python train.py --fused_qkv=true --adamw_lr_other_params=0.0016 --lr_schedule="cosine"
Rows from block 6 of a small image embedding model, named by matrix and row number. Rows with one number belong to one neuron. Each number is 128 + 24 x the weight over its row's rms, rounded and kept within 0 to 255. All counts start at 0. Numbers have three digits each.
After each neuron's rows are labels from the 100 images, of 14848, where the neuron reaches its highest value: "top examples" is what is common among them; "patch colour" is the nearest of a few named colours to the mean colour under the peak. Only what is clearly more common there than usual is listed. The data: photos of plants, animals and fungi (iNaturalist). In brackets: how many of the 100.
# fc1: MLP up (model.blocks.6.mlp.fc1.weight, 384x192), inputs 0-191
# fc2: MLP down (model.blocks.6.mlp.fc2.weight, 192x384, transposed), outputs 0-191

fc1.206:142155098139122135130158100137152095177113136140105136125099156130171130098102076155094133102146114140145111155136170088116107123147119122172188162131135143144120139094134128077142116103148179120127110124153129130154144142044159127139175100090145110115131121124131144105109147118112122152151122103131126131112126159118151136110130148149109108151095107152114125136134160133116137088110117159159142140135123152114157077077122138141153128089110138136116151081181143145141097112119121149107100108110141156158109127150101087138095137129139116157183104116089139101109089085151121133
fc2.206:157158152167128113104148153158110153140165138156132113135161109130138121126127108120086103093109154128111112166114108102152128121099156155098146121150130105130159078109156100113144105125166125095137173125141104121153114078095127111123132125118140161107132137153145151096161121151133143104117106172115164108111107109146152195149182125122097169133154128148086109092189109116114143111134152125101161140149105119188180132092106109135137099115073124126058161143096110168106150117140115097118108137120136105121122131132112134134137092129110108154145124108100124123116131122102105123
top examples: order Lepidoptera (38)
patch colour: pink (28)

fc1.347:180145134167123109173128091116128157127148129135182112147127154133133126144128137154126139107151106098101192134137120170076135152114118142125160138150109092138099156151131118130153133111105085118093167119082124132107178155129104163124130171157124138131122104114097166132149159169083078145135161124139112091151133117165132158138126169139103125096125139131145121117154100121106103107106085165121162160135138124136109146111129145144096136105139176187121111124155141117140150139104131110099126094123130152104125140128136113143117142131159112108139143108187121130155149160120059150
fc2.347:144110151123104085142125149146141117088136137112115124095163099123115095110127105111118089125111120128125154159170140100118142138101116139125104099171159137135136089101105110136135145119104089137148101121127083158154140133077156129114177158171140161171127107059124122138163120079134137135145137116102113114104147139112076162149095110102143163141167142174129105158125177151123106136186115116121131186182167117095099149136123114120114136147147145142120140148096115135183136113132147084144109115134112126139152116104137160132121156114095091103144140131086105134137152118133119118
top examples: kingdom Plantae (64); phylum Tracheophyta (64); class Magnoliopsida (57)
patch colour: brown (59)

fc1.197:141148127144129158109127142172103184118126159094103121123130125151122110124154130059140076112157118134115140084104140137157128137121137150143125091082138156121151129098115134090098150117135135126104132090118084111118099130083115124166161091130154106121166160104093090146118122113139139123158152139093139095112114144119130179167109117123113144128113131155176127111161099134114161066109145104156151128120092122114151128108113129113106161124102141135117164153115077174125127106073139139090089136113147161105126099104150159131138112091127153120104140149143131116131076109097111107
fc2.197:146145106122121174122174131108107148132109156119119130120111185110138125115091137097129088086158144172131108105116165132134156158122140110107131133066141113133126118097131159114118118145118130162124117150114141103110123106135122086100132123152099147128145131121193100143118146122108114077136106117194149107126127148146130137117126111146158147130150136115115130144107085129107112068126120111089138136098128123131103125131125104133188119160105069135157149141112110173119127113119132105095122112122144122168109106116172199189142142099139161070142140123125112165099140114135161139
top examples: phylum Arthropoda (68); class Insecta (66); order Lepidoptera (57); family: Nymphalidae (46)
patch colour: brown (57)

fc1.203:130112118142119130097112106140153133128118123117150122118136136169159125110083130146150129169091111134148128123149118120116070179153141159128080131138124133099146140138126137152140086118147138128103104121112148186087132126136139116139176105165129115171106142107118142085136160152135155143138134130144125110157124112107123078169121158083154124149132130130111137076143088093142099106087142109097149111134104098127115131127189112104135070136136114139053131171112121110151114180121160105159131055106097109157114146153118139149114129129162116130149122156113133107118156130136108093
fc2.203:105122120188146116116128111184113118103131091125108124118138140154167116114174127143178156111097122118153111109154131115180098128137144148149120122156083143149132153094143127118149119114182150170106113145107123118123122112171074120104145119127115105131102120157111150116143128124159127108145106134147137147050129122111116088164126124160133147131109109167155145131126136143135120077096115096110192137087141155135125077129092172127143105112090169171111136108132085144124099126159127107111137096094123122096112123138107125147174162119138143137079130108125092103123137116131136135
top examples: order Passeriformes (50)
patch colour: brown (55)

fc1.251:087118135129114129120163090146104130107136102131136119088164141162133123126127139096117111137151141131098112124117126116126110110156104109132088156138121162162142155161092128158119122110119161166092159153133136103160149102102168082128093155083115111101164127128126179136145172098080121119144105095135159138125119130125170143090125112105112162113139135104167159126136098119188150138138123118128095115128108146086118152146126124106105137138167111180149158151096133106085116127099104181105101143159146169061134150141111103148125105129120132108080141115096118136130145142119134174
fc2.251:115148130168088161094120113099082117117154106156109127133130092100113116163090109090141112156166151114108113120149151131155091102140097170112126147117094122115122100181105139158109120150145162182096130124099119174130091133162125123107088147128144107099150176106170133146116170118129134151129120084096122099132130120111156168086115124061108144098148114150163094124102114122164171111111133102153107132135125130126132110172114200110119110153132164095101121111140129112125132125137143168123155141111141116139132123151119109125134100121095121172126116111154119131133167121126118093
top examples: class Mammalia (26)
patch colour: grey (77)

fc1.266:130121153123130117109122164130123133130150072102132153100097113130122185138121106118116096142168150143095155152117110161135206158088162180146129099154158131151130119081142144154157137140127093126142118101088135151165116144125053127124148129142135136115089074137140153143092134104086152139116144151120083096125132136133142166090103151138133109140137119116133125096171164166149125106133132145114117136127140147125152096135121110146113142149150096155130126093093128158092157083106139161105147148124173147114145117126116102102059137132139146123113159127123126150142131136122109094
fc2.266:162114141123079110137159121088172115107111126145151126129136135123130137148190105146125111124082126129116133124093128179103090134131140138120135130190116141125152152132101160144101128089105152118115128103108142110128091180110174116106120166144157133144147095163104124150125171085108128123129147128131076168128173122111150139131169147130106145103138119124116141123121126124097138159071111131157110110134142138134085077082111158126147121101098125132099130141106127122085151149102129134089161183144133096093086159126116130104121113110159138144153102162126148080168144118148145110
top examples: kingdom Plantae (60); phylum Tracheophyta (60); class Magnoliopsida (53)
patch colour: brown (52)

fc1.92:094204101117126125150137104121197120126106114154138131130119131126149087137153128149104131160140123175155112129103135152111111145097108137143120107090138187089158100095120119161139096156164196113140127106149127127159127125152095145169104140129128155154127100113108126119137115185112121158103126116088139101162124165137141148133139110098137139131119160117119127141118118161132153148123137158090109144123075145107122178123183096098098126131155130147146126146115100116151119120133134111088102123105138149136134145159123097165133128132144163090172130066104135114097139123120091125
fc2.92:133138136140149201090132113115146139167116138157122075082146154174109135116109135128151133117091137124145122172104131162122144129136113087101130158141115101118165170171145131100157139107105124091156148144097128111124133116140130148118172157085183117134162121164125105143076104185108128111120138131147144115139158116136117150145104129111150145132093152115165151128110124135146069108146126112152111131131108098097082131094106123093134110105117110130144120146106140102102094137127170093173120128096134151090113100146167104132155119142137127068115119134160126113113141148107093102
top examples: order Passeriformes (50)
patch colour: brown (59)

fc1.163:104112140128124142113155098129125134136114164152137144116104193106117121128107112125114105104093164124076111149107128147130147111154128144140143145105163101101140112126094153149094106176128135113127153160141117131133085155088132112118112142143134145123175116149117166150121117124094118144149150081113155100172179137113091145143129138140108129136126175138124128116096064167160174139126116131139148163125121138172132136166101150138153118054096139169176127114147135165137124120104153101132121092106148140091103108112091152121139111123124151133167108111117100095159103128080165116
fc2.163:125172166105097135177141136118097121098157114118149131112137104145138122067122154100136169209114121141106124154166080112156126134076146178095126100139090121195147111123138154167109114122134146091142116110120093116155134136139135153165131129096162124145096145124126095130101134152128115139107090138126097125112108141119104125122123098137143158107154126126140125151156106124130154182157110146104085174094146078105074141123118103126120127152094115125130161099141123134164130137121139128091114123157105131128099130146117128104124167139159154122127133131132109117143142106060140144
top examples: phylum Arthropoda (77); class Insecta (75); order Lepidoptera (45); order: Coleoptera (25)
patch colour: brown (72)

fc1.118:161111129121174123138147136081105158142109109198129129138110135146150122129109103141145170145150124111113128107121151161153088106153153129094142152147128114152104120109102116131143119159127136120086104129133113100119108115152113159113114152135084120102121104079094131140133151142178146141157123143151132108124104110101128138058088161118123134140117160130155117105140156091173150124146099114081128147107143110125110180117150122100115088096127100118180116107126123099141195134165164173140112106133115153132133107109121163086135134178088099146121149168117129134106152121108156130
fc2.118:166151173087140104125131144160151085118110153158118128110119135121091128173113161108099122137136114133089116156155107116200131127109119136111113137141133112103142127107132128149122140183177137089155166112124139109127184103105132150123106122154158148134102155121136120178081101106110083157104123120150086134156085128107094089168096161124120105159133107124146093106157114121145124128172136119118100097157154123148126126112088111131137089133151123122080142098172129143103122135092096155107142139112143118135117099150100107114155144124164136093118065121129116130155137136119152152
top examples: phylum Tracheophyta (45); kingdom Plantae (45)
patch colour: black (58)

fc1.72:121134142175085132100110094109143109071149137163137131111098119149134123110098141126125156161080130123134162140176153123184121135108050124104110115096191122151137105135120135124108124157140124127131146110157129101169125102131146133160120136093097148123134153111147129175137149118149178154123110115126137145133116132083157174134175120144124188182100162113154070126135116101121140099144111094071167108122138141113145107125104153114149134120136172155100130113120115096121146100158117097151132132161107146127125133136117107121144094146149149109125143140125117126137136131176142110
fc2.72:121125151150128168137131159155163144114164122126133068111139123172153093125113130129161108114174125102124142126125146166121121127111103105122134138142097162125112186104103150138132123175105105160119127073109184173147082107124080123132100116125185146125099118143163143107054182126124150132121156139122130133125137120156100122148113147120103127133139121119145127134112158115148115138112115129141089137127131113134169077134153111088127121100118133133116148129142154129106111136102134131121180071113146102068117107066139130124123096149157082138136100142114143139100118116098133153
top examples: phylum Arthropoda (67); class Insecta (64); order Lepidoptera (40); family: Nymphalidae (27)
patch colour: brown (64)

fc1.2:118097135144155138137103137113167147137152089087114108093135126185100118123135121149150141085106136116152140128136120104156107141161137102177149168152100166205124105094144166131147136146120147144083128086149105107125125146148127136111123089134138133130091176138138179115130135141130137126124173113098098130133170123129139131127089115133108130166128131112156127097153130113124111143115154144111108083106084070122120131123113131138137155146108154172106180090120115172140173106095131114126146115110171121123147144137137116173121155122112132113144100113095152123065159114164126122
fc2.2:074113114162102168082116100130142121102138150135145113138103112145123129168126112100165146132139089114117095135161116131153118114151135177124112115122151106108114092140116112152128127096142119111117091158117172160129122158110073149171155173118133082134132140142136127122173066156154108135076137122154139113103158151133130144158123120115104122118108153135124143150137110119133103099098159128114081157140114104145144102121159105112170152118172125090083111117108175101120130173135102135134130120131161171119149155113116184109110120185131128128107076147162155138140132123148143132
top examples: class Aves (84); order Passeriformes (56)
patch colour: pink (31)

fc1.331:141131122143102141116101135186151125151118094128106120097112182135152159157147153143151153138121161183173167127138134137135133162155138122132143104166114126155122152160147125131134137141148153110156135118107145121094155150117146109156133161151177118119109121160172160170163121095159173132158148139144127093122150185114121116128168146140140134123115114145131143133098151152148150130150135078132167126134101121073165136164121121117105130110137131104157149112126111121092134158127103161158135163160145175165174115172113149136148137174127100162164168083117123145118116109125153123
fc2.331:166106115107160114107140126104135104142131146097117165151147088156163096105097150100138129134150090108098140176128100106110146112126135139150104116118154111079153162099083110121112130101113091106153153105133147106109142101141154147106154150105124142157164115186132139136147137159099108120142134157099127130141100106147153156140117097134115136153106115147155101163146137074131124125121119134130151123128140162111167131140165154172131136165109158073123184146138102117146108130124128119128122090092144139058134121094152172158131120155113138166162114190124151109098139136122097134
top examples: phylum Arthropoda (67); class Insecta (64); order Lepidoptera (54)
patch colour: brown (60)

fc1.310:094148102107136115136077126150160131097085108113135107096091129123159133140177155128146129082155147113094126118138135137176107124152138152078135101074155120095115131126123123123124137128111167137154137152116136128148136156136099107101139083120143140141198151088102102126186140148118122118144118108121113124099149099142154152141088131124111108155128118096121112132144131097136116124144146125102123129140164086133155107124119086121099176069090146150109120110109129123105135118133172155164102089145120091131132086103151167114156084142150150111131104115081119133113150113098143081
fc2.310:174112146116157164173140127112113172101125081145139122112134138127139130143142092133120128143171203138118167063124145128109089103150111139184115128102117126147101151061105084161124130068144154158122129123123090135159091117145159104123099113099127112139139116153114121165115129149161120177154118125124161145133150150116104148100117105143110105097132145109135131105185120129095116111114159130121163113115159100088132137113163121108156095115127134110156136129085126114166147122150150117115088147132166122106115125139099165129107130102152113114123135140135143115108098148096101099
top examples: class Insecta (75); phylum Arthropoda (75); order Lepidoptera (55)
patch colour: pink (34)

fc1.199:112113128094137155147107101151113128152141133136139145119162129161175135104135096109131162124061123158090152129127143128134088109122143130098092139122139117114147158106100133135147085134120124145099158099158089182154114150104112094127131159127088116113120135149106102116123149124126149167148133116121157149083096147125126136171179121104123147157132107163090126111157166129095113100156151151124127163134142182093147120156092131143108118148140133101126096083117136173151109099129147094154117087132124105129166136113164133092090071122090131097147160148098161103118106126146112103
fc2.199:119115089119126117150070143092139176095120124123119123149141169163091126137106156135134145172135131138129076112180139144175138125123139128137087086140131103120147142092130091100114098096142161135133159094131096137163141117152105158139121131128134136093145112170111119130140120165134148105142124103159115089135108104171140194141133129149101145066146179148094103114134080091121125110094103112145121135173143126122108160085098103179107115138085117085133127128138106142126102129168101173142153121133114129133133131133143122154134100089133111130136132105133140166133109114159112119
top examples: class Aves (98); phylum Chordata (98); order Charadriiformes (31)
patch colour: pink (41); white (33)

fc1.160:127086102167156142149131122148087126134130128153132124131124178154132119084097165130102122120165127141136146134162112118133088160108118157121143129144147136169127078130107093159107099171158139124112161137168121129144112118109125116122135073130143153094110112146117108152120131102153192118168150120147132157095135148121117169125133155108119154073159114179103143087160141180146116140131139129163140148129128149143152104147127169130102142173143093139157114098148164090118101110123164108170097121118135139144115132083120107108114124122071128098164135120121151145096168115156130111
fc2.160:107147144105096160147141102119112104106166144112119123144107185124159115090138098133112131114105127173142074133093129097130109105154158129130129118161140152161124112131122160133108149169128157109127104147134145123093136114152107139085160135086125114143085137147112126117192151118120110097133150120124145074158132114140089121169143137086122134117099128088135135099137113098142104106118147115110090152096105107141117118148122139119121121133115116103098137127205148194090092107146133090144139127127117107131161119125169125155144133111099149114176097152102179144188120124107118129
top examples: phylum Chordata (95); class Aves (93); order Charadriiformes (25)
patch colour: pink (32)

fc1.111:148185151135135177133121111073135094127138096131125116127132148158115148138062150166142155120136127087105116161125127150142082150138119144132129162092083131109160133101124148128144134117146105158141084107127135156165119123109156135107116113140127111099096151123129129109131129107169109076110115143128141129163120170093133119112083141145144158136135129127129153112124090158134080100100104142110110135103159097130137128146107112127150157109116129127137110166115104090143121130063157131140107059110102068123113127137156151128107163139145079107131117145121136170145166170126172124
fc2.111:146116098178102129112132152119136110149105150105124170155109118155143125120114173103127113118135130142149163146153134132138146113119162110142111058088120138118127132107121147111126153109131157102146157110156102087093074156133145122098161085115151109090143176103143107119122140178095131155133139143153140168109145064145112128080139119128143141105121118074126134140113116121134131145123154108101151102112114192160115094130118143128152121148125152051139149123148137130156093111098110138129131114164161081099180126159140097122177130114123147136115097112155143128105111121129119133
top examples: class Aves (86)
patch colour: cyan (26)

fc1.89:126117118093141119146121150115095077163158148131190143102097149146128147101144185108117167135115133119102127112141154091133126107105125127112123112172160131106081109119092178133120102156120123078105150125087150151121117102114122152136114135123101146103155116125080117122142155140116111150112119121114089149122102161115165131165120167117136149147132117156082078155144130146122106136096129149117144163104150146078116142170149158098113144143161151102111157136107171149150091113096097119106138139123098125108094095158092108135155130171082133116075147135111129136095134137135129151
fc2.89:121165112152105095137137176123158168135151121151099123115076123096127124175145105153132131117120139109134092152118129110130163146131164111173118154122171146122134107103158101135146163145129131150114133183119103146089162164123158120143100137110117132115109153048118105145127124161135149142140098129121154081144146151165090145143140121129131135105074143125086136116123146164152113141155108121058133072149133181118143147115136129116115151114079170128149123104132123129142110122127085134133141093103100135085132149117124104131152105151122152111105142123126117125119157104168075110
top examples: phylum Arthropoda (71); class Insecta (68)
patch colour: black (59)

fc1.67:137099129113157128149099154146168133119141139114145118076135138126139133112109126159113157100142118144114176120091105138112126125096172105126092085129155137155143152121084127143162110140121131118125143180144139119127151144113098094142119146133161110109146085077126140134084150138135141179136143139132106098148118113118091119150099145122131124127120162097155158126116116132161115108133145124129171138144170185132100097166121134097110127062120115174146116130122051117139171159125162141140126069134140141084130072126105144135136140116133110124093144084148104113138137142163089131
fc2.67:120154120105076096153143117122145142167112144125135110088143096074131126105161120139137128168121108137136115171152161119099134124103154173134119119164117111141136088149159148136101156167167119136160132121143112130087149107180119128112149163179132119163191124161126123129143149122120092128110102110113111148172127132094181123170135135131127111123115147137108152138107153131137120146122095125072145143159083131124103114176157115166094129108131137124094138121135100144139156126161108114147109116108127096095134147116093183123131125115141090082131120116078174110150110149100105113
top examples: kingdom Plantae (46); phylum Tracheophyta (46); class Magnoliopsida (37)
patch colour: brown (51)

fc1.250:125131143141110158099084160149151109131129136140131147081140128129144134112138124122137167078099144120133178117167171105123149110120148091120117122137105099121105092100160166147139125100092107105140168091097121108132095154127089123165105110107170118113141096160120133161118135068100080128143131145154127096129183129122165107089113141144124134096145166142082126150121116127131152155123145120117142121150154072111139148142113113105111114148162132138139128091151146107104077115126145143122121143102127123124140125126169068152141144079151108095143162086142139098133086103100140154
fc2.250:119113119162123137129111148153172165069132143109149165140106101161133142130128125131101151134136119195181142116126181099126074130098155139118103123136080107115124109132157106099165144126129127104122109113086103173107120125121147146115155107104132115127146147170144104113138177143165093120136104123096112146131127153119134129123126121162113174121118121126092129183156113132173111142122119155076130146170134110146120136095150114101092124134122140196125154123134108138151103135149141121132088073109115132126118119113120137171090142098082154161151101124103136110163128166126109151
top examples: order Lepidoptera (49)
patch colour: brown (63)

fc1.306:132125112086145080111116145171163101137110145097113126146174185113120120134101152155116129119105105097132139146150104118131105187123122147178143144096115135138117121150125125112111160126121119123093143069143138159068101073081113105169140146136142112133137101155090155145149112119110107144156101144114139159151128117109101135115152130175090113110146127106126093121159132132104137158139117150166127158139118135131092137151109146119123140125161172149139124126115147092120090125101113107178120139042119100143135137112151123170095145157090133130108137112141154149119115155124097097
fc2.306:113125143134119098128127171073102117141186137076124119088118152159155139120129101108125124123101115132151124114140119133177104120120122136127169125151118129139123096132126150156135141085149146107156144180132095136138142115130150121085101117144148141100172138141088148107090145134171133083093101132088109164126105125156155111149145131119126110075146110153131154115130117130113098109177102139176136112112128157128200117137104148129123140149087102127171111133151146122131109108163109116118143146159121149104141084121113079161142134124112134175111124089129156079134134105151186116
top examples: kingdom Plantae (49); phylum Tracheophyta (49); class Magnoliopsida (42)
patch colour: pink (31)

fc1.110:174130119108119142152136130154082115159125161090139147149161133123144113096117141074070130116127152212122150136140107102123136125076108092125113106146100125136111079125144093133131121131094077139153090144155072110132119122148094112107178139137153115127105096146127095115127162121125139145129160098103100102091203101138125145126115144131137168118114119129127143132124169170101118143086120127122112153139101145129159135095131109126154108119134121116153130096109166139128114116155182125062134092105124119099127189120114147133137141123138118112149140113113132138129132130147131149
fc2.110:079077151096137123134140130126101088138108134154123100133116155104139101157122157135171132100092153140154147118096113141119084157110127105133139123153142125140134135095101133114118150114123129158117098171152137124092137149122105131125129134124135110133153068100143110066158131145122111174151153128087144124145169183164111162106121128127088160113115132091158096109092139109142149164101094108133120151165127163169114097136087121091138126125113110171124175154106134098162120135105103126123140111101105109106085174133101104099117148123139118157107092167160117104134166151136131130
top examples: phylum Chordata (93); class Aves (92); order Charadriiformes (44)
patch colour: pink (35); white (34)

fc1.99:117127145123104171066080121129121114142111112145109109108165132126112136124103104129123125119115144129134131147124108113151141130105149164139123136097147160148118140113105141136189128102084119078152101131128120136144125154150119127135148137151099105135145101148083113158118142132159097099117163100126119110100171150135139157150138109157189151099140138103157090118108138149149151131165097142160125128141148114059156160072116116130118131107095136110104133122121136151118198120110132076130148163100148123094158132139141121117149163101085051152123110153149142097109124153107150145
fc2.99:135095102144145099166104110097137110118177117106154161144109126094124107069095081128114134133135149146121140118088169127165126120101133073110112109151098143132133080146130112120107125091109122144151142104107096094126105094136157160152138144158106105166105112120100121145104143131146134135147107157136147138110093088103121110082106096160105128118168154178118107146123134114158122128142118144110169160112164154091144130130120185124113108122185182106140121069136173134146151148140108128154125148136098141152112123153110107126163112156124145141160110109112105138154112109124091127
top examples: order Piciformes (27); family: Picidae (27)
patch colour: brown (62); black (29)

fc1.317:086108094086124106158108108117098158104105105127145108148174127138156122168088088158136123179141104134093122129114126100126162108117134157117095118113152142151090139089133108143122169111136102127112123170124101120091099117118154106138114154157124109091127153122124137111139165136113117146099137132146168100132112107159158132114136078149119158127142140132150133101128132115127169168124119120080119090129117126122105113137132079109104192117070104166092097135150130128127131118129128055143156125177137115092142151125150089150114147100124135101125168169115138118127120138108113181
fc2.317:184171133162121097115154121134093125139141153150089098126152143131115145129147140161160114092134140117132120108112117156114107138087124105176129095116128142123123096149158116131107101129119082104097116088129132109118091174123119096176156121117169140106088103085116142098120127131087117112190185177109145076170151113138152098105175143100136150130142086116083111118122126154126147141121105113105150146102143176140133127119168144114184114124158136121117173143134140133122093126122142106165154113109151128094149117117131120146141145139153121124142119121102108118111138085151111094
top examples: class Aves (85)
patch colour: white (34); pink (33)

fc1.84:102146150130132098157148133119162141134122088166100142149143126130094074156113125107140116113135182141148143131138163110179105145140118120112128134141130146073110107152119138142135126125129090080118138146108112142137114178134147123122103121127126112115142129138142088143143143149102141112125096148128131091102144149144085101131152145152143052110084125111150140139124094103113143124153144126138088158159113113132114072129096116122101115115092137139148115111164190138119096136143162115129094094091162160137135154106168090149140085142123099119183142100129103076100118110134179115
fc2.84:139147093128124136162111144121131137103173170141094079134144115149138121095134067141158174085143149133146137132141139129110107126155141112104136127154160103125110136156158128141158129095124108188086140131151148125147143140114108110123115143086128071125164136113100096205134099114102130119121105121100160124124138093096120105139135127081155150145125129132133129118104128120114082130138097136117091135134122127153179116133108145139108138109090123149116084186130084127140138100075153139158128130164143152143111142104143133121103069104078137104154157099145098121140172142129129124
top examples: class Mammalia (25)
patch colour: pink (27)

fc1.32:135110083132124136142110138102159161174115169107118134140119116112149144140070135086102132158102125134152107145128115111127108105154066163121106128102111191099152112121154078158121139107117115124105149131124136157111125111127147086145148146119185128178116166086128144155145085153116127134121110181144136137152188125112111146145114133115099117135117126115102133074148144090152139137139144150089113143132098148136131114105114102110129138096087130141104134102162128123151128150148150114137124128094141105137156114144130080142164143110163194142161155126113155110110090132171141098
fc2.32:118122104132142088114097105107047101133092133079122181156101135114092146155145163134173121136104115100133107159183118117159090147105170124106112105095133108127101137101126122130125113140115154143113159143131125121131124129100111118137143111084147156171169137094125092102127105076131128155101099104120131152145127143176185127159119135121116129145125156101122137151148126138133131097126120135140138130073124094106158119099121151150104119198162102107128110146147116124142094138105148124172101150146153161135171134141161166113157110137137111112130153141128083102136107125146112134
top examples: phylum Tracheophyta (28); kingdom Plantae (28); class Magnoliopsida (26)
patch colour: grey (75)

fc1.304:149144117098134137146133094197094139095141125114117105170084148179112174131138157133176162146155129164150111145084157097128129120147146140125132157121131133107145144138133147136091136120120141128113109138146144085103094166132150126141192097107138168096121146141152137127120105123114109138147132121197135111188130167162116098088135124126157137158153109090175139163146121167149133166120096149100122181157125120143167122119112112127134127136129152104132135143128120154075178106151126152134100138153121159136112123144107117087130142141107105080138101101130116112137133134112107131
fc2.304:124132093112112105134132114166137133148215127121151106106133112102136131119188133128118124132145120084099097144153139157139111142126114196107140087185168150084149124106115137159110142136148081116115094094097141169154105123109163095130120137136132127131106083119127121101132110140145144119123097126138122127146097148128141152099144118136106111166139127109090122159107160128169111103135121142137098131156097128118170084160144133146121120145133154133072104149136164163093142101096071131131144162100166131120118158152096124143144143106141155104135100098123147103164166147131143126
top examples: phylum Arthropoda (89); class Insecta (84); order Hymenoptera (29)
patch colour: pink (27)

fc1.282:186121126116120125154139132081108101137120141083130106117148096129172117174136092123131092135115151109158151132146128130112130125145184143165119111135117134106095148113138145118157126112127187129137141157125133138126133137156090106131124093133142090084125132124147131113124126124141140140180121141143108143134148081150136133159086116069160156139132123107109148142137150098159090062146149096095126184151120146115098126111112098146134144127155143148081123164128131145103176108173122105120154079117129129105107172095126149093108111109163102147131130143091076130129161128167130146
fc2.282:107145147069110120093122126155155142111119144095122148127115121105155085121150135140137145116132112160089154101077115160151142142140111122128150108120167163127157144122105106126133124157156169104102103136064099110134151096144119089090110110115097148101128126144120110128134113133153136116149083143112162150133101175087133111097128117110093119088142164121091161140123147141098138143160115103115104093124162150160167150139138140143110131133119138133146116126122134128130116120106132127130130127117124143151063106194135086129147128151101185213165173121106127147109153140104138134
top examples: order Passeriformes (71)
patch colour: brown (50)

fc1.324:137119116171124102166115114101149122102125112101096127086106171173141124125120180117048150170119155150112151174150107146149131170113153097137140182113141169143117131184108142104083121173105135141149122117163106129133121141079125137145142133093149125141133069111117127148156118151142147150167160106112143134087123096142121121135139137138168103139155142133133129106111134140147135134126155158137144109174127133136079110130177120144125173131091126126148161155120145114111116126144141126093098144137107083114150114095113130109144102179136106106086134129158109087129127113136138140
fc2.324:088106150098106078128102118139148133083118166140104184142128102141122146135142115133100113098172106146114130126146148176120190110141143094124127150116112140196148150167123116114116111116120127136074103120118133125183075155111093124124174141114135151126136114141147130124138092113083108183121130146161163097079120130088157112120135119102113126084120072125108124159137127131187151097102149165115152134141132134128134103157127124127153110091144078151148112123116125138131144147097104120127133105155106135140153162143122089120132127141084105142146091117149168121115137126122117119
top examples: phylum Tracheophyta (29); kingdom Plantae (29); class Magnoliopsida (26)
patch colour: brown (68)

fc1.253:131129092128126124143109151130141098128088145144110143099158137063133113116162165084141134148119117127150162135135131135110128112165109150137096144080151145145153081108099147149128142136152132149099138126120114147121103163100133096181103123121119155147118095108127116166109145165106143134142072133126139118153107123113147135137134089144135139107120102094156158093129069133086112163119122095170120092099105135116098154112123100142145100142158148119087126122093112138141102121115109134138114125105129085090079197136150123084131141122089108111135139082105089096161102117130154165
fc2.253:120111123084133139129114125116152100195119149114165117128107136132143131130177164109087068157104113110105141126132132118153139137144163130127128152106082134122140137151088119116122138130162079121083121104087147103099154144134128141171113157119118137133134136126120167102097107104148146141133147130113124134169141108141142098151126096134138108143139082126157168084156105131147145135151162147102139121105140104166120108120111067110166116149120138131105157145065153110094106145117126122156170162144175145109167097158134159149086083094183131116154137143133120102120116154115129138
top examples: class Insecta (84); phylum Arthropoda (84); order Lepidoptera (47); family: Nymphalidae (30)
patch colour: brown (66)

fc1.183:126098131139152171089134114121136128143170142158160134084151114144127116171084145088119134137097076105114148155128132107134182129122112105123114112120122133101104149173133120133131167160159154094094145139096117132132111128075124143139130102135115142132111137133144119128112143136128129109130107085169151072107189135105124099114118167130082136138181124123164135153189100137097088131139109145149103102116129107142138137148157125142083106150144142117153128115119131099114133123126076099116107160140121140125109122111107131185109123150060081112148176139134128133161173127125117134
fc2.183:085114151158114128116083153123144146156141147145177092128092158090100116127116132133136138088093132137147139117119088118076172109170142129117095110110176130155115120095157137133119132094133119108114123130110121140136124142127148155117133124104192111146137152171117142146112112140155133103126143098106168110117084146161109144074175151124116097156083135138060144141144156136137135086074110140154129158136104109129144109105097151146123098145127159122120135118145188131178134143120136127143156131136150138142136106102138144143136124158103113146113148099140137147153168179078113107
top examples: kingdom Plantae (35); phylum Tracheophyta (35); class Magnoliopsida (30)
patch colour: brown (56)